config = dict(
    head_dim=64,
    bias='qkv',
    inner_norm=True,
    loss='cross_entropy',
    residual_init='none',
)
Rows from block 5 of a small image classifier, named by matrix and row number. Rows with one number within an expert belong to one neuron, the router's apart. Each number is 50 + 12 x the weight over its row's rms, rounded and kept within 0 to 99. All counts start at 0.
After each expert's rows are labels from the 100 images, of 14848, where the router gives the expert most weight on average: "responds to" is what is common among them; "peak on" is the class under the peak. Only what is clearly more common there than usual is listed. The data: Sentinel-2 satellite tiles (TerraMesh). In brackets: how many of the 100.
# router: router (model.blocks.5.mlp.router.weight, 64x160, trained with AdamW), inputs 108-159
# gate: expert gate (model.blocks.5.mlp.gate, 64x160x160), inputs 108-159
# up: expert up (model.blocks.5.mlp.up, 64x160x160), inputs 108-159
# down: expert down (model.blocks.5.mlp.down, 64x160x160, transposed), outputs 108-159

# expert 45
router.45:40 67 35 49 52 28 67 51 46 49 47 27 72 54 38 42 74 38 57 63 57 74 72 31 65 66 37 42 62 50 41 40 47 69 35 49 58 36 23 57 42 34 60 39 50 42 32 41 50 58 55 60
gate.0:63 23 37 45 57 63 36 49 60 47 60 74 56 53 50 54 32 46 41 49 35 46 46 55 46 74 73 52 44 38 54 64 58 55 59 45 37 65 59 56 64 29 29 43 37 49 43 31 46 40 53 28
up.0:42 52 25 50 52 33 51 44 43 68 52 55 60 48 30 50 57 43 72 38 55 57 74 36 50 64 63 41 37 33 62 60 47 63 54 28 31 44 48 75 42 37 40 33 47 47 33 38 60 33 56 42
down.0:64 54 45 47 35 55 51 63 58 26 42 32 25 32 48 42 49 47 66 48 42 47 57 32 67 40 50 62 35 47 68 42 46 48 52 45 69 56 68 48 46 38 48 48 51 21 52 33 49 57 32 45
responds to: water (72); main land cover: water (54); flooded vegetation (31)
peak on: water (55)

# expert 20
router.20:46 67 52 29 49 61 59 77 59 38 42 54 48 59 43 37 64 42 59 26 64 68 61 56 41 71 50 56 46 58 50 64 51 58 31 49 49 55 64 56 66 40 55 60 46 53 53 54 67 40 43 35
gate.0:44 54 55 60 62 26 47 38 45 38 62 39 46 50 63 54 44 51 36 70 37 53 42 36 41 33 52 65 56 36 56 53 36 57 57 64 50 56 41 36 23 47 53 54 40 25 26 62 40 69 38 66
up.0:51 44 69 52 36 43 42 42 19 42 50 45 50 49 46 46 49 45 52 53 56 81 57 59 48 43 66 29 31 42 61 56 23 41 52 42 50 45 38 50 49 64 36 66 69 35 39 59 43 50 58 55
down.0:39 55 53 39 55 30 71 38 56 55 47 64 64 51 62 60 33 64 36 38 77 61 47 31 53 36 47 63 51 59 27 43 70 53 42 43 58 30 29 45 53 40 59 38 62 51 43 52 61 61 54 58
responds to: main land cover: rangeland (71)
peak on: rangeland (67)

# expert 13
router.13:33 51 39 58 32 32 45 64 51 33 52 34 58 73 50 61 55 61 76 61 64 45 80 44 45 58 71 44 64 40 42 50 49 31 30 59 47 58 48 19 54 55 65 45 50 51 45 62 57 56 54 44
gate.0:65 55 57 33 50 43 53 40 53 63 74 59 45 48 45 27 44 46 60 38 31 50 50 65 72 50 36 52 50 63 71 43 60 62 22 37 51 51 59 66 39 47 35 69 58 26 68 44 41 42 38 58
up.0:57 52 52 42 49 43 45 43 44 50 65 39 51 49 58 44 50 60 50 50 19 41 63 51 25 71 48 60 57 60 75 46 74 55 32 32 53 75 51 65 58 58 43 48 59 57 50 52 45 49 40 63
down.0:52 59 51 55 55 55 73 39 34 49 57 24 46 60 53 49 55 61 47 39 25 39 52 51 62 49 38 42 78 68 53 52 54 25 52 41 64 53 63 40 56 34 57 60 54 63 86 55 42 55 40 32
responds to: water (100); main land cover: water (100)
peak on: water (97)

# expert 29
router.29:44 54 32 51 66 42 36 40 57 27 48 49 40 71 65 40 50 44 46 77 68 53 48 59 28 64 71 77 57 72 45 57 61 28 64 63 53 56 74 25 65 41 57 74 54 73 40 64 33 60 46 66
gate.0:52 48 56 56 57 17 52 52 51 35 37 49 57 66 63 36 33 24 54 59 52 56 63 66 47 42 54 59 59 75 57 23 50 45 54 48 54 39 41 41 43 39 41 59 33 63 45 61 63 56 46 58
up.0:48 51 47 46 32 77 54 54 61 59 59 60 45 31 34 61 68 76 47 38 38 48 42 34 58 53 42 33 40 34 47 70 38 64 43 56 53 60 60 55 52 62 63 29 49 34 65 42 39 33 48 39
down.0:46 32 46 51 68 40 39 54 73 62 41 49 32 46 64 63 45 46 49 48 44 56 37 47 42 49 49 61 64 62 66 58 54 66 61 31 53 24 45 70 50 80 39 24 53 64 36 40 31 65 28 63
responds to: clouds (55); main land cover: water (36); main land cover: clouds (26)
peak on: water (30)

# expert 10
router.10:44 54 45 71 53 42 48 46 68 63 60 23 40 57 39 48 60 68 50 41 32 61 40 40 25 60 37 62 52 51 40 46 32 60 49 56 38 55 63 26 48 48 53 49 54 42 44 30 56 58 30 57
gate.0:58 51 57 59 66 52 42 35 43 23 32 62 62 51 51 61 54 43 73 71 67 47 51 51 59 55 54 42 48 64 54 56 56 32 44 66 43 48 36 24 58 40 62 70 54 52 60 71 54 39 47 61
up.0:34 56 34 45 50 49 67 34 50 50 52 49 60 63 35 31 52 61 34 42 35 48 37 21 33 62 40 48 37 73 55 62 46 80 68 53 55 37 59 61 47 52 39 41 71 54 65 49 39 51 53 39
down.0:57 47 48 58 59 44 51 42 68 45 30 53 42 51 44 31 38 42 47 10 51 43 47 50 48 36 37 39 30 33 49 51 63 50 58 64 55 44 53 59 64 41 45 42 48 86 63 68 39 54 52 55
responds to: trees (95); water (72); main land cover: trees (52)
peak on: trees (65)

# expert 28
router.28:65 55 62 64 56 52 25 59 58 54 54 23 58 45 54 60 34 30 41 58 44 35 64 36 48 55 39 49 55 44 32 30 61 33 67 40 46 55 47 65 45 42 59 68 49 58 20 73 56 76 45 27
gate.0:45 46 67 57 57 53 73 38 49 58 34 63 59 38 45 44 48 44 52 45 43 68 47 47 35 40 43 76 41 47 57 49 49 63 41 54 25 39 37 62 51 63 28 50 42 55 65 48 43 26 23 54
up.0:48 46 51 68 57 45 73 50 59 52 36 47 64 54 50 55 52 47 46 44 36 53 43 41 47 57 52 65 56 38 63 29 53 51 39 45 32 24 51 56 26 46 42 45 29 50 39 38 72 39 17 39
down.0:74 59 69 34 77 57 65 50 34 41 31 36 29 47 68 46 82 53 55 44 25 68 58 43 49 59 45 39 47 45 62 52 40 17 49 33 61 45 53 55 48 57 34 67 41 39 61 53 47 68 63 67
responds to: water (91); trees (88); flooded vegetation (49)
peak on: water (71)

# expert 7
router.7:55 32 37 69 59 62 41 36 35 63 66 40 32 45 53 56 39 62 54 44 29 24 36 64 44 54 72 29 31 53 51 50 68 54 67 52 43 54 41 72 49 62 35 61 61 44 41 48 38 57 63 56
gate.0:49 54 55 34 37 40 46 50 66 50 34 41 66 48 57 34 48 43 47 71 59 51 71 32 57 46 37 64 54 37 18 62 36 54 29 60 56 39 33 37 42 38 64 48 46 46 36 29 49 60 54 63
up.0:58 45 29 56 72 46 38 41 59 74 74 65 48 68 64 45 47 46 28 44 59 52 46 41 49 59 49 49 45 36 41 39 50 45 59 57 46 59 48 54 45 47 49 40 28 57 48 47 51 44 60 47
down.0:68 38 35 58 39 63 50 38 54 71 52 46 35 53 31 56 50 45 36 65 60 37 44 51 54 46 31 37 17 38 45 63 37 30 42 42 39 59 54 56 55 49 61 52 59 59 42 61 61 31 42 53
responds to: built area (98); crops (79); water (76); main land cover: built area (64)
peak on: built area (60)

# expert 47
router.47:58 45 47 58 44 59 42 51 71 49 57 56 51 50 42 46 41 28 42 41 66 57 68 45 40 55 53 46 63 52 47 43 73 52 52 46 57 59 65 59 82 42 41 54 43 44 43 45 64 41 53 35
gate.0:41 48 56 46 54 54 46 50 52 42 34 23 59 48 57 50 55 74 59 70 49 57 43 55 58 54 37 56 51 43 60 74 51 51 43 60 46 41 51 33 30 58 65 70 66 41 45 65 50 69 53 55
up.0:68 42 47 51 43 67 49 57 64 60 52 49 44 42 54 56 69 42 36 22 68 50 71 50 52 69 58 55 44 61 29 30 46 70 65 42 67 52 54 50 52 39 52 36 38 38 31 42 60 49 58 61
down.0:55 44 36 39 42 54 42 54 56 54 46 47 58 45 38 43 55 36 39 49 70 52 58 42 45 60 18 28 52 43 51 43 39 25 51 40 33 46 63 71 57 60 39 56 56 67 49 66 46 69 72 57
responds to: main land cover: rangeland (50)
peak on: rangeland (57)