config = dict(
    arch='vit',
    model='image classifier',
    dataset='Sentinel-2 satellite tiles (TerraMesh)',
    train_examples=145000,
    image_size=64,
    crop_scale_min=0.5,
    horizontal_flip=False,
    translate=0.06,
    color_jitter=0.1,
    targets=['main land cover'],
    num_classes=9,
    norm='layernorm',
    norm_position='pre',
    activation='swiglu',
    mlp_ratio=4,
    head_dim=64,
    fused_qkv=False,
    bias='qkv',
    qk_norm=False,
    parallel_block=False,
    inner_norm=True,
    moe='expert_choice',
    num_experts=64,
    moe_every=2,
    expert_mlp_ratio=1,
    experts_per_token=2,
    shared_expert=False,
    patch_size=[4, 4],
    conv_stem=False,
    layers=8,
    width=160,
    positions='sincos',
    pooling='attention',
    label_smoothing=0.2,
    loss='cross_entropy',
    residual_init='none',
    optimizer='soap',
    beta2=0.99,
    lr=0.0033,
    beta1=0.9,
    shampoo_beta=0.99,
    eps=1e-08,
    precondition_frequency=50,
    max_precond_dim=1024,
    one_sided=True,
    adamw_lr_other_params=0.0021,
    steps=15400,
    batch_size=256,
    epochs=27.2,
    lr_schedule='wsd',
    decay_fraction=0.3,
    final_lr_fraction=0.1,
    warmup_steps=460,
    weight_decay=0.05,
    adamw_weight_decay_other_params=0.01,
)
Rows from block 5 of a small image classifier, named by matrix and row number. Rows with one number within an expert belong to one neuron, the router's apart. Each number is 500 + 40 x the weight over its row's rms, rounded and kept within 0 to 999. All counts start at 0. Numbers have three digits each.
After each expert's rows are labels from the 100 images, of 14848, where the router gives the expert most weight on average: "responds to" is what is common among them; "peak on" is the class under the peak. Only what is clearly more common there than usual is listed. The data: Sentinel-2 satellite tiles (TerraMesh).
# router: router (model.blocks.5.mlp.router.weight, 64x160, trained with AdamW), inputs 0-53
# gate: expert gate (model.blocks.5.mlp.gate, 64x160x160), inputs 0-53
# up: expert up (model.blocks.5.mlp.up, 64x160x160), inputs 0-53
# down: expert down (model.blocks.5.mlp.down, 64x160x160, transposed), outputs 0-53

# expert 9
router.9:461441537540512560491482461541546476460445538508450532438494527472511473536476509500570513528471495514517515505538489444522468518448432510451464419497550494475553
gate.0:531434501518465494532409514538465525514588475495526544526488504497460499528505506487456461387474468506517531489494418488499586471525513559517502518562557510493520
up.0:484547574542491533575496490516513515496503582529488499576525499484486481527482482491484462412519476492488512504549390506505513531577485492457511500497493500484526
down.0:469462479434442499495439526533509504481547515499538474542449573503459549511486486568509436452572509521475472518552479513533547453510517527464457515485532475504450
gate.1:550546567518456439525486457419444526511455496506560452545500457577429554504497431516491524464449484519474440511550463498465534527569591494470562513498478455451443
up.1:487478411510561515472491493481424584524521505456535515497539472552530484454516515486505513446516489511517506569523488504552541447492471448513484569494437518505506
down.1:527479574507513533431499399461482448501525437489482474469480523591501494431477561507499508465489559550530483543492474474482512457538533501609511550529457522522424
gate.2:570489490455484510493587588484471473422473478526409487543538571523479522418546481457502578484508546473519456508509517468509542490524546436523479541488468474577492
up.2:473466501461474482491528581517458583437488500486504476501541460494473525530447550485517551508489470402463468479482450491514511507481501487446463521479431465559585
down.2:506526531506471521503453540507514484551429497435528504487439501478419510463574493532436486541483510540562470478518521459461527550487518445518528551489497450476511
responds to: water; main land cover: rangeland; flooded vegetation
peak on: rangeland

# expert 44
router.44:507422490499554479521452530478447587458485500482477489522503434517483540540508559510460457468432482471519541458544423473467571451497481476467491591564526473562490
gate.0:504491487484521473534538450416536511488507470491445558463484513510432482501548498491509531536494497483552443484502551460519479585436468385544505461443541513517457
up.0:498468517501513473578465480397498541424474479491445566489491513482421524509526534521496523500493512464579495469515493430508503550444454400515488510470560479557465
down.0:489494492515555518466423440444560450588487538445496483497495476508483519546478518469459515606587520450479506464564471561469528482495474491442514502543552523429454
gate.1:539526546525539557440512543553468483445470480481486507462521580519544565446461514502499490521556518502527527571532500501505506575446528484401457490450580563495493
up.1:492425449451433516491494500449524460497559497568510481521497537446498440511544431460522520468505489501477457516485552499524482471476499551630488448489505451500496
down.1:537476490468529489549525513506495468491474469470542459499492484508429531515487450587584553492558501468501592473441522469457458490611515479509486478469527512499558
gate.2:490526537558481451497546523453478449499479517539563440535488451541547455470488487438481543539452508550533459501522538489482509418616511474498545469543499478486485
up.2:448468502449468549494492526502467509400454492507541467476461533527535483491468525533497510562435536525534478534497507473510516458558505486473574510583525555600503
down.2:456469463476532386466511517493511446516477458492486537542538535509460572575442537606483601592574429474488507476454558532484549530528490588483435496479455475540517
responds to: trees; snow or ice; main land cover: trees
peak on: trees

# expert 52
router.52:545425517466479482470553471524422475531522400484475443481512589583454535457441454521468497486474578465484518488543480568485592510459582532483526531449533481516515
gate.0:482501481483499460490491486434515491509474504425584459530441537484543507514532499492469494447431486491574452585543497514429475540502572509493402496492517511444463
up.0:530527554541477511494517547575518518475512503577413566436557482458487492514471520476521525540565517532417562471470495486540517456506436508531577490501454496506547
down.0:509512495472513532459516489441429515512542525454481522469518478419525489515483478434497424506507577468455458484512511495551442525460482521493525505527512501562513
gate.1:533536497480551532520472508473500498462480607479524559531556477473564494554586528399548600484488434494460473520523481449554452484499458511540495449519491522523494
up.1:474494561540481538543391493467463487452492486525513511488497433481543450542525530538476534492530484486596496489418479462497468529542435497549477464568502472521440
down.1:588568458523535508505485549499526516484572488465521515452461459408551487538465502423452460546535511551488466547390457507515436487556502510492533537492516478452469
gate.2:470518547547547524532529526501503511507500480493435482529552517530457469501436535458457506472510548538520482553522432478458520441555535460579531479510439504447476
up.2:502533424468453472475484461499564502469530570529536535485441473448544526502557476545540521558507444503450557449495575475511456565465437511459478508472542517524536
down.2:465504484461579516559524502474526497466518549438469441520518526545469569549507512506498496537505472436535542457464490444449519476512496549522548535535472474543463
responds to: main land cover: trees
peak on: trees

# expert 61
router.61:492559460535560520485472518456533488526495580456524551442521483441572466481513595506510433495557478465488587508515492488478450513449404464451502523462464505492469
gate.0:448491413478486442534544578485477517509512463482501546429451516491441569488434488482543514542451550537490505394475496582541552498499507522535489561533493490520548
up.0:505511419489521460462506582454464557533521509472535556413470504473477533503429523510561507546483503446439490455462484536547505488509479543459501563592478537559546
down.0:565455458453526440529521474503446478487522516471520558495565475532495499554508497580485546485450509469435506459536480504549523538521546481458499578503469550435441
gate.1:540441510472429475481534549522462486473506473558507420544484479566472549508535450517543558544500485546496496502490538476513559463507556473528421447560496481474489
up.1:477482505539468518596460460503499457497465500519402523576451509477469503465492477467437526496491499515552503418538461485546533551542493512538499478438501413482507
down.1:543520460487453571485500542600518485548520478479463473500514468474468471482565472528514506508476469512470571458506531470488490489550507480535520480447519502478461
gate.2:492449536474442543513554482538494509483494452581445438538513509565443518545529459566521554525481436472511458449498528533526553480507547495537449479594525454572523
up.2:535500510469425459545536512489458544492512518528420513526539480513474597510466493554446497533562515578493504470539429524495536500564533578466499502500527531490452
down.2:473485554516513492485533555573509465497522475413402526452531530528484513435495431472561480497539513504485541423485515541480445520563473488494453489478573463507553
responds to: built area; main land cover: built area
peak on: built area

# expert 50
router.50:506488507468553506498426474464495500539587413519511566458469463480494433547484503460563508515549472513448525515489545543553460572464424522425479512452556539514608
gate.0:485478486436488511466489500440495535533514522443531560511464479502473484546419516518472524465495451596488414503531496535523530470483476572489479447591478539449558
up.0:510516511536505470571518494556497479429477453554478470502535540484509538469564488478549514541493538416521578475477521482507494523512538419531502553453527449546433
down.0:514512500459500535500482448508507576561481524430515509572506458546481512498531515517469473428521511483542453525564504552478528518473543471472489498623513427411536
gate.1:513492488519508506517535514452559512412497522580499457562524518510452533478503401469519579472506508483449567484463436507493528490463554543527539447505532478473515
up.1:510468539474484518439485506587410514540472533496541486471487525554566491538510548481488473494475538502583508560496533472492513487510512459526469490443432485501467
down.1:501537534531470429530463562530495503559437458489506519514536592544497526513465526556520552543523488546517464510490484562533451523501549475554482526509483514534480
gate.2:502490420498484534458541518592552426488447559563473420507543483475540577450501500481481477492440585521519570455472503525502534465516532492550477483467489453534419
up.2:480490406496481541483463469530559432486435547567482534503520438442551554462485566501496560483410600535506547439470531517515524473539473454551488518457495464488443
down.2:482507467452507514466471489505495429511486428536552463461527505573475555491444442553486519505511552495568496527510523525472536508438522467490535488535448513400537
responds to: bare ground; main land cover: rangeland; main land cover: bare ground
peak on: rangeland; bare ground

# expert 51
router.51:498470444509583523540487504482506534476497543434442508494605576532458456553495487502498493496509482462489532491529437478559563532472458488447452509454585488540583
gate.0:474531534484490528548481501482571445489461508518550543525492603523501494474566479502497546503417462486541535521488518509525392522523505500573568485571539494479476
up.0:461513520613458570501492519495467427500453577484487523490563512545542482465546513552476465548430426474562503496539463465519446452522474473524465478581499395552509
down.0:477498434485432487576460478476556461513549397535550458481527518585441485455549503568515442513491510539487455532465468485516481544560556444545501411465479533516517
gate.1:497490543519523520540484536524547527406459537497484542467524524501397519539499476477526503539513485531456482490541471485513490562515522450506469501475583444454559
up.1:470525531517544499500543492553525481410419542492443557465508556509470545489532469509529486539511547534512465544516484478444435534522528437512465518456602493468492
down.1:528492499573435539538471483488509524521507560574525494497514535501565475543596517520456563520502468490466410562474500520564491544515494490440510560518495507503494
gate.2:469550510519471463435532493539501413563513461528509504503484551531569521484479497557534488492475531517467557516451547530476438459536581521508522449455483483460426
up.2:464445532487498526544532482493435506475543463562550498514509553536477532513451482560542542485443480445529578475519434565585521540452516528508477503475538488646530
down.2:430532525467511484472496500493506512490489531503388522488465400499474563485487472506504458587556486546579510500479475453479471445542558494556507491494519517526476
responds to: snow or ice; main land cover: trees
peak on: trees

# expert 23
router.23:556437531519502525562509479473465538532535468575531512578535517550444538537559410449500553438479446474507452448531463497573521562465524499542508520452506538526500
gate.0:544490514504513527511488512507454491480503490513398538535429585526542441502566443423477550503450482539468386573522491520520462488513489530551515482514521602451491
up.0:488476457458542548468524540485484483456479581494474554506485525520573545454554493496534558450513512459532465519460545430493516443554513478589548526485399531479436
down.0:472431526456539477495565513487516476506557471498501501528525439486536547574531455452465483563534425506473490512462524483490455490567468417527499490511507427490500
gate.1:537483545527495403538434554566424595581477481499549483477488472477489537577428537479547449508552487524488499544507436548483538532480512573510485485493468549453485
up.1:458544466453492578432597490442601424423466555476440498534522504503521486413547467534468546488477526468521516464470591474490468440533505417474478516517497431559507
down.1:461465539484456471547456534527506543535482457512444463416501504467519527569470474600527496405506514513505402518553450553493481485575529456467405484457509476490473
gate.2:530553574572548462510458497445503438485417510454469482493508487457558457542459531519494489483529468535539529498515423485520483529452470559439534478532456491515442
up.2:532508436494568536449563532546551448520529557469426524491525537519528452471458536540454517495486495515445507490543488550477518462546542442472487546492431449464522
down.2:481529471536503546520454541485542524511523488535528450386563550525515461437485477531487485513503545497486606492535472455554581517541497517500532517495543506549530
responds to: water; main land cover: water
peak on: water

# expert 36
router.36:479436483452415587518487469510575433552566564579499460581530486450500483494496465451481503496501507512462510510553547542553476521487458490578498490431542547539458
gate.0:537563489511539425469532536474429515478438508486420460509512456589497410460503541554479567481455439489556483449512488494462524431564534519468475528589414433427488
up.0:528498517500518554540510494484500567538548465494593542486478557457520499576495499440501410490533588537492475609464475537559494537481528453543527483459514498539450
down.0:447562432455487476556491491527515496456566456448519524615488492492493485594493539490520437486497455529431452486461514530470521492554570537512455515543534483523437
gate.1:464500492429510504507463530485504518408497501473512494492518499486507500531500536508527562488492496526546528533474543471461438529522518554473509416547495505456510
up.1:446503519438477535568433550483515488447475522522524467530548469471505500544515545503534543455494472538546543525492561472476421547542481531518509427528512517491498
down.1:527555473501485516523540558533533539524553487481553445465503563523450544493423482502553454481501537517492447480571477405533426463443459503476552464487420418558532
gate.2:562484515503516432467557494523441563522461432507502496470507499542521562535480484480537480490530547482524501549496491574455519475469512457441413501505472481480475
up.2:535518486583530464493534555540495560576524497501494507469552510507503581533487481471523483519551568459494476477472491571501530523466528483486436523462574467525529
down.2:465519539556481472495483579542461484504541533567484470413497498458460513499496539492557553511491543460464531501515462428568520522429481491522444500519534421467523
responds to: clouds; main land cover: clouds
peak on: clouds

# expert 16
router.16:495440570489485497545559486511432518517489466574492445506508485540537591504504453509495525421500485490540525477437493548551536414504531541526481490490502554574488
gate.0:444496461545503518552501562532459584501459480488576474465521545475486501533458465495522521572433458513500468501505515498504483496500550554528439405544619569509528
up.0:487486466587509527606476548539416552529459453510561479448486531488457489551470451542547452546447447527542508482469496506534487488516513547520462416530613527516504
down.0:462539476445502555467500498507530478534589597499520483492508531453464396516491477485484516542487456517498560473476451525437601507547512471496517483470499567564457
gate.1:464439532446449544525538509576446488454558464555445508528494495507527493517566404506549607468478461503495539486554520551520495527473498506490445504481548549463563
up.1:496555463553505470489434473425550539519459527403546490426494519474466490481465581504441418545497573472526460501503454466503519498459519486497543507519493423520499
down.1:529449551571489498509491459531567526530511464529511440531519518527568503541468506506492478474482598497512522529523497477497483482412491565525502506454460432458545
gate.2:414559527418495523573501513512487586477555505485481530500499472476474513485540439503542544493421521453525489542535450513475468499515522448415469474571577501520551
up.2:472445574459516519537518481523464485472471412557491445501523564580517500535451506583554516419560554471532543515447488501509512474513551486537514431463549505481488
down.2:525457520471542459416441521443497458502491503426546573556507524499509498439443495518413595471448560524521496501460541491473417523559519491482538501517495516501424
responds to: trees; main land cover: trees; clouds
peak on: trees

# expert 47
router.47:501490505456566422413482466512470559520507484558523471528453452560472492560541544553501547484519499531484495512457536552469475414533504560495558513604524556455473
gate.0:499472446449377540549498486514485462488554491483448525531537560465498513462518402457512482490494526468481491470510545495525552542432510515593482452438555525502567
up.0:447477478462476552474476487555483453498540477479560516464442467530428481472522533513547543511548465496527446494408614500499443471563544466468509532497501544488436
down.0:546523463524537498482483508581486481429485526540473498466534465471484492576530550531573550483506573499513491503492453420506478488519569485549499519486476532438498
gate.1:575491502521523572573516495521462446491500535414441535472560571475449541420519455462531466535444497489497537500585533467525533539486540485509428512464554468472571
up.1:558545549500525483429517523516444523406441540455509509505477516516465489540496522511454496487449448422460506563533543498447520494522543558504484503499502504550521
down.1:513506518545463498472474537502561454550531448477436488519456531532458466441461473578532524461462505538530583527467477560539571475441536495467480594471553530504457
gate.2:530461443488449566517491425479520490501502586471527505520556514548542499424496448474494503536492502493544526499565492442521558491440509434550501518390507441491441
up.2:505491501495569442514501527485487497519500521536496502495530487509517466464484502516461502502425476430588517495464477496541505495551541500552437448470504480486493
down.2:481466478491505500581519519525531461469491519494561510519534497481439528561505479489450563477476492488495451480469584492412482552566496482586535535465474437529469
responds to: main land cover: rangeland
peak on: rangeland

# expert 56
router.56:473445496550544495550442501464497507545516493547493475472462454497505439579422528511516523481571508473525538525459450507550477518492449485464448467477502503526512
gate.0:501560557526514522421543573470471546485514481491549564475487508538528534432526468496530497583480479499464460505479535495459515447567504503539443492563448446461478
up.0:508562544527497491435594531507493506488554495517517498466488482512554517503500516515566505540507465479468472534474478520426469485471504488467389474543489470439473
down.0:408480522550493495518454485402438479483494500478475480490462466498502415516510433499547517481463523371532546489490475461520450497454432527484434489495540594518494
gate.1:529542501419509530502535476530520427436539501493472480513507503463477497469483474487588518468488516495426499466512554533478507487395529511507490469499496509516460
up.1:493543495474546520522479474481520468412516511540481476499471471460489438529454518501564569449507478457431537491484539508489479496449473479462506465497473520523452
down.1:478484462394530523567522469525610502495460530566491588456568470433502478475477452490537513498478490511428468490495521442533508488436477482486585512451518536475473
gate.2:539470442501503564521529497450454500529527496436487505447439539554529459427464469393505490534492550515510466492483515493538454499499514497570541536428461463492481
up.2:509592514543512503457524497551452522575440537489537469555566505487546521496469511547453485518547479502480546483514504516470562477501496475468473467539478557450483
down.2:497552537470507452543509450481400513482483459385408538483470471489559518503540549552512482503530517466558449454481519473504506506510445470520385504574519514494439
responds to: main land cover: rangeland; main land cover: trees
peak on: rangeland

# expert 13
router.13:506466512561517427476520540486461545523494452570546579520530515515520564516509446428536567522482460498501469476469486534561547487507578484556536506535536541454492
gate.0:515552492477471538499555508441499496518479521464458523450431460452547522470564519554513445475469466429471541444514546543496445474442482547448480518501460471574506
up.0:539510504504540461410471509531496510520422445445516585458498535493514531517507504537517532467465493549468510441454546569466506511470551561456488531521442504470483
down.0:504467511543516507476460477528512508528483493528560426517480440412490572517582514447487520580487459490493436522484494434532604444502482506448509507486574517508499
gate.1:456546503462427534480508447494560470435533486447512445560461408508513468414529541575458485445456550459478530457498521475490414518483429491491475586464490488549486
up.1:565442496507503484599445492452483485532536475541548536568491482526525551547591558454483505473507384500496528478475495495552543553432466534537495628513504538487544
down.1:456577476424558511528484536559477512502506497415477533476478534447516474516578441571538475484505496465418499476554545535508451522448507503514520518494595593480437
gate.2:554538495483515481480536530494534420433513533422365502534441569473513439516583547508519488472521500508502487535537567460443475524477473481533492576513430453528482
up.2:515513497504442485544539504449485428421469509451491442494483501500541468388521487509486505500536517515509509485513539470493527476470482412561525562472443429519481
down.2:566445460496518554509476527471440544461509560495542453510458483597412442543474564390453501533485517533510478497522514479472551490518513524481520445511463443452570
responds to: water; main land cover: water
peak on: water

# expert 48
router.48:587451547516498538528500526445504572538599502534489528573510528530478561558502414444466534440513424513430498506542462531562565574492521548533480516445517479511546
gate.0:459486534509547569533450587521533543520547549509557452469542428497500483560428479447498456481519519550467496523520459594521569540515541492501523524473495406441506
up.0:462454518506459577527423530514570542473527560536554455539529412504482460553443472473485490502558503558450504481525457526542557597509483433503553507453499439428508
down.0:514497490474471456534508521484490491518470485459547603478584477484453505439511508501507502481457493512587512486597487494450508481518490495425533524488489502566462
gate.1:504413485503536475532481559492479481531486490565483503524487489504519519446620493443501527428557501487586497497461458451537545413541549519576503565577554491543455
up.1:474586525487496520479504451570535501494503475446540480448497513486503453531351516526470464556430538502463523502539517596429456571486484496484504435457455508443527
down.1:492580552500474516521503489438552451548500519447411507438505519462528527507482498591502518514456517534546529418489531538561568452439487535556516524541469492511526
gate.2:521527545441574470501497520507461589441447540461508516465489553493467496562452450485504533452538522493492428541517464529488500543489518521554467535534502568487522
up.2:447516433512491519529506517512505431565509511557528454512542448452501490510517538523528433556477528496497526531483539529494447447475464495500461438508522460523516
down.2:532525430519482526477473463521555510499517468551509467421481547489511503524490540515469495542482537487513543466456534525542477515453517544475478507471561570538508
responds to: water; main land cover: water; clouds; flooded vegetation
peak on: water

# expert 25
router.25:496491499492495471552446486458462507496515420463519437539511484544469492547496415451513494469475479459521431509501490557504570545504586519550521548495469488572453
gate.0:407484529515471508526552491495479526503544539586507504544560447483628546522464482487492524499541468439482579435519555490541502507515430489482521512391521507557471
up.0:626541479491535506428508488510487511505525515494474535477449489474465467463517546514448478448513497505455485505531406517496466439460477461484448475587525463437554
down.0:504511515430552530413453478579529520466505452484473494505538521479476456553526430532501551441492527466513540555486510559426584558494528480466487514494465512473449
gate.1:504564522470521495443544536539527517486528499584460577509453467436520501511506563517511502519552541532451539463459454473522434491531418509439461413513547503419534
up.1:489449468423436505472461461466515521477580451487511485557488467530569519523452475450545505446458483482548493500478511466569509534512537545473521475449478488546515
down.1:552582494509515495503415495550599558534414492484431531467560500546499533503490451404529486502509523539558564511493471519460501570448436515495500452544409481462499
gate.2:590481527535583451463509553523460516559501457488484531409475542477497550509493559466512532509483588495464482533477450460478550486505485543486516523611477492420523
up.2:569511465524587479484512526542461523511534493499552491461526527546464461494401480490473529489523510450505493526518533451500501508493562502459451488462477532424478
down.2:473438435487514502543511508559487549547435463387446443556569504479490523604515495550500522500524524498533512501497513444495459504516576527479514530505442468476505
responds to: snow or ice; main land cover: snow or ice
peak on: snow or ice

# expert 43
router.43:517547431442518548445497436557576474522507484459446564511442479413513502460575504551478432539529493535456497490525538488452456465491444477450567495524526508511508
gate.0:506529522486534525494545525517491465508474559569526489516508564470535535462492475447556538515482505475481514535445503505468465489460574570524520446534556561516465
up.0:447450465510411460516485503468486507514556435451487482488546468552476459528515459510506488486475485501524490476511513480535556519537468476542478494454472523472573
down.0:507559538446481453434445509430495554559497551401555579446565493465475507453481481500577469566531506503518536517505505469527462510509470504513515557506509520509475
gate.1:484444545470439492561506523455443556517550505549523466521542555527482517559501424474517559426437458479576530539483472492541533533468564563584422487496498517548511
up.1:555498472446498494480470526555479492542510533552520473500532498471529553510484561546507417472526458600479502538512479553488438531572498577473493485552479548401567
down.1:412499518460511517520479471494445503581463572537476555516478479434467476511482513480452501521536469527535467402466495487510538470471467455451536481491488523513514
gate.2:488460541566407475479545502481516523476521507533512517470545499510545589522471425505563477530420518504470468464526522565497507501467520526489428531521569453552524
up.2:562492555505485491498523535499476491486459469583418487518493431468457503470539501529543475538509467519465484560511594467490552454537479497470447477576495482511459
down.2:479505516516459474496422411460630532504414557505481538468501489470538503467515494512460450477537489504508515515533505564509439486424498516461526470471469484492500
responds to: bare ground; main land cover: rangeland; flooded vegetation; main land cover: flooded vegetation
peak on: rangeland; flooded vegetation

# expert 58
router.58:496462537475459548532569462469451444496462528573504483527513560558505463444537395457541534567475504506544471541529551484523500471512537451557552500449498496522462
gate.0:478469504474447534458532466571534453474483537561492410526537510493530539526467504509550537484489612515451486512511512466494491593492514476508496435452498503533523
up.0:548552483531560430512461578466487576516483456411486567479475461466472463494487544494433449498522435508504517476471478538491564446485500573487513553586496522480492
down.0:451398474520517512536520497457489533486501498514515502512492515476461453503478509460455517474487548481540483596534565534489552506543475406451475503531527476498516
gate.1:477495539518488514468513458547481478537524543478463534480506471506545548523510512519558516506470527507429455491507570517547496461481478564470490461461497530504581
up.1:540554513437595495457620580494516550546534528433579492509483532487547475494510517432531442439501534501449523497506596574489478504461472479527474505522527538546469
down.1:443528484451523454499517512398453502487569539491566542495489533441516466497601427433523467480480494468477523510491433488522509518462490490489464558485511489504465
gate.2:518522550487513473574463572506518542526475503502508440538541499482520569510516480471502412484527474507495539474434448524527504502458530568515488423544540569569516
up.2:543528458515529468429525495517508558465496490428477586459445466511459459515451554552477562470531516458470475497531493489473560508511487508458518560504449455447510
down.2:506538463483494506493475499467549493497521477502480627500495535536456513504509414470556494533491533525494530502508515576534465478509492464478468634529510490452466
responds to: water; main land cover: water; flooded vegetation
peak on: water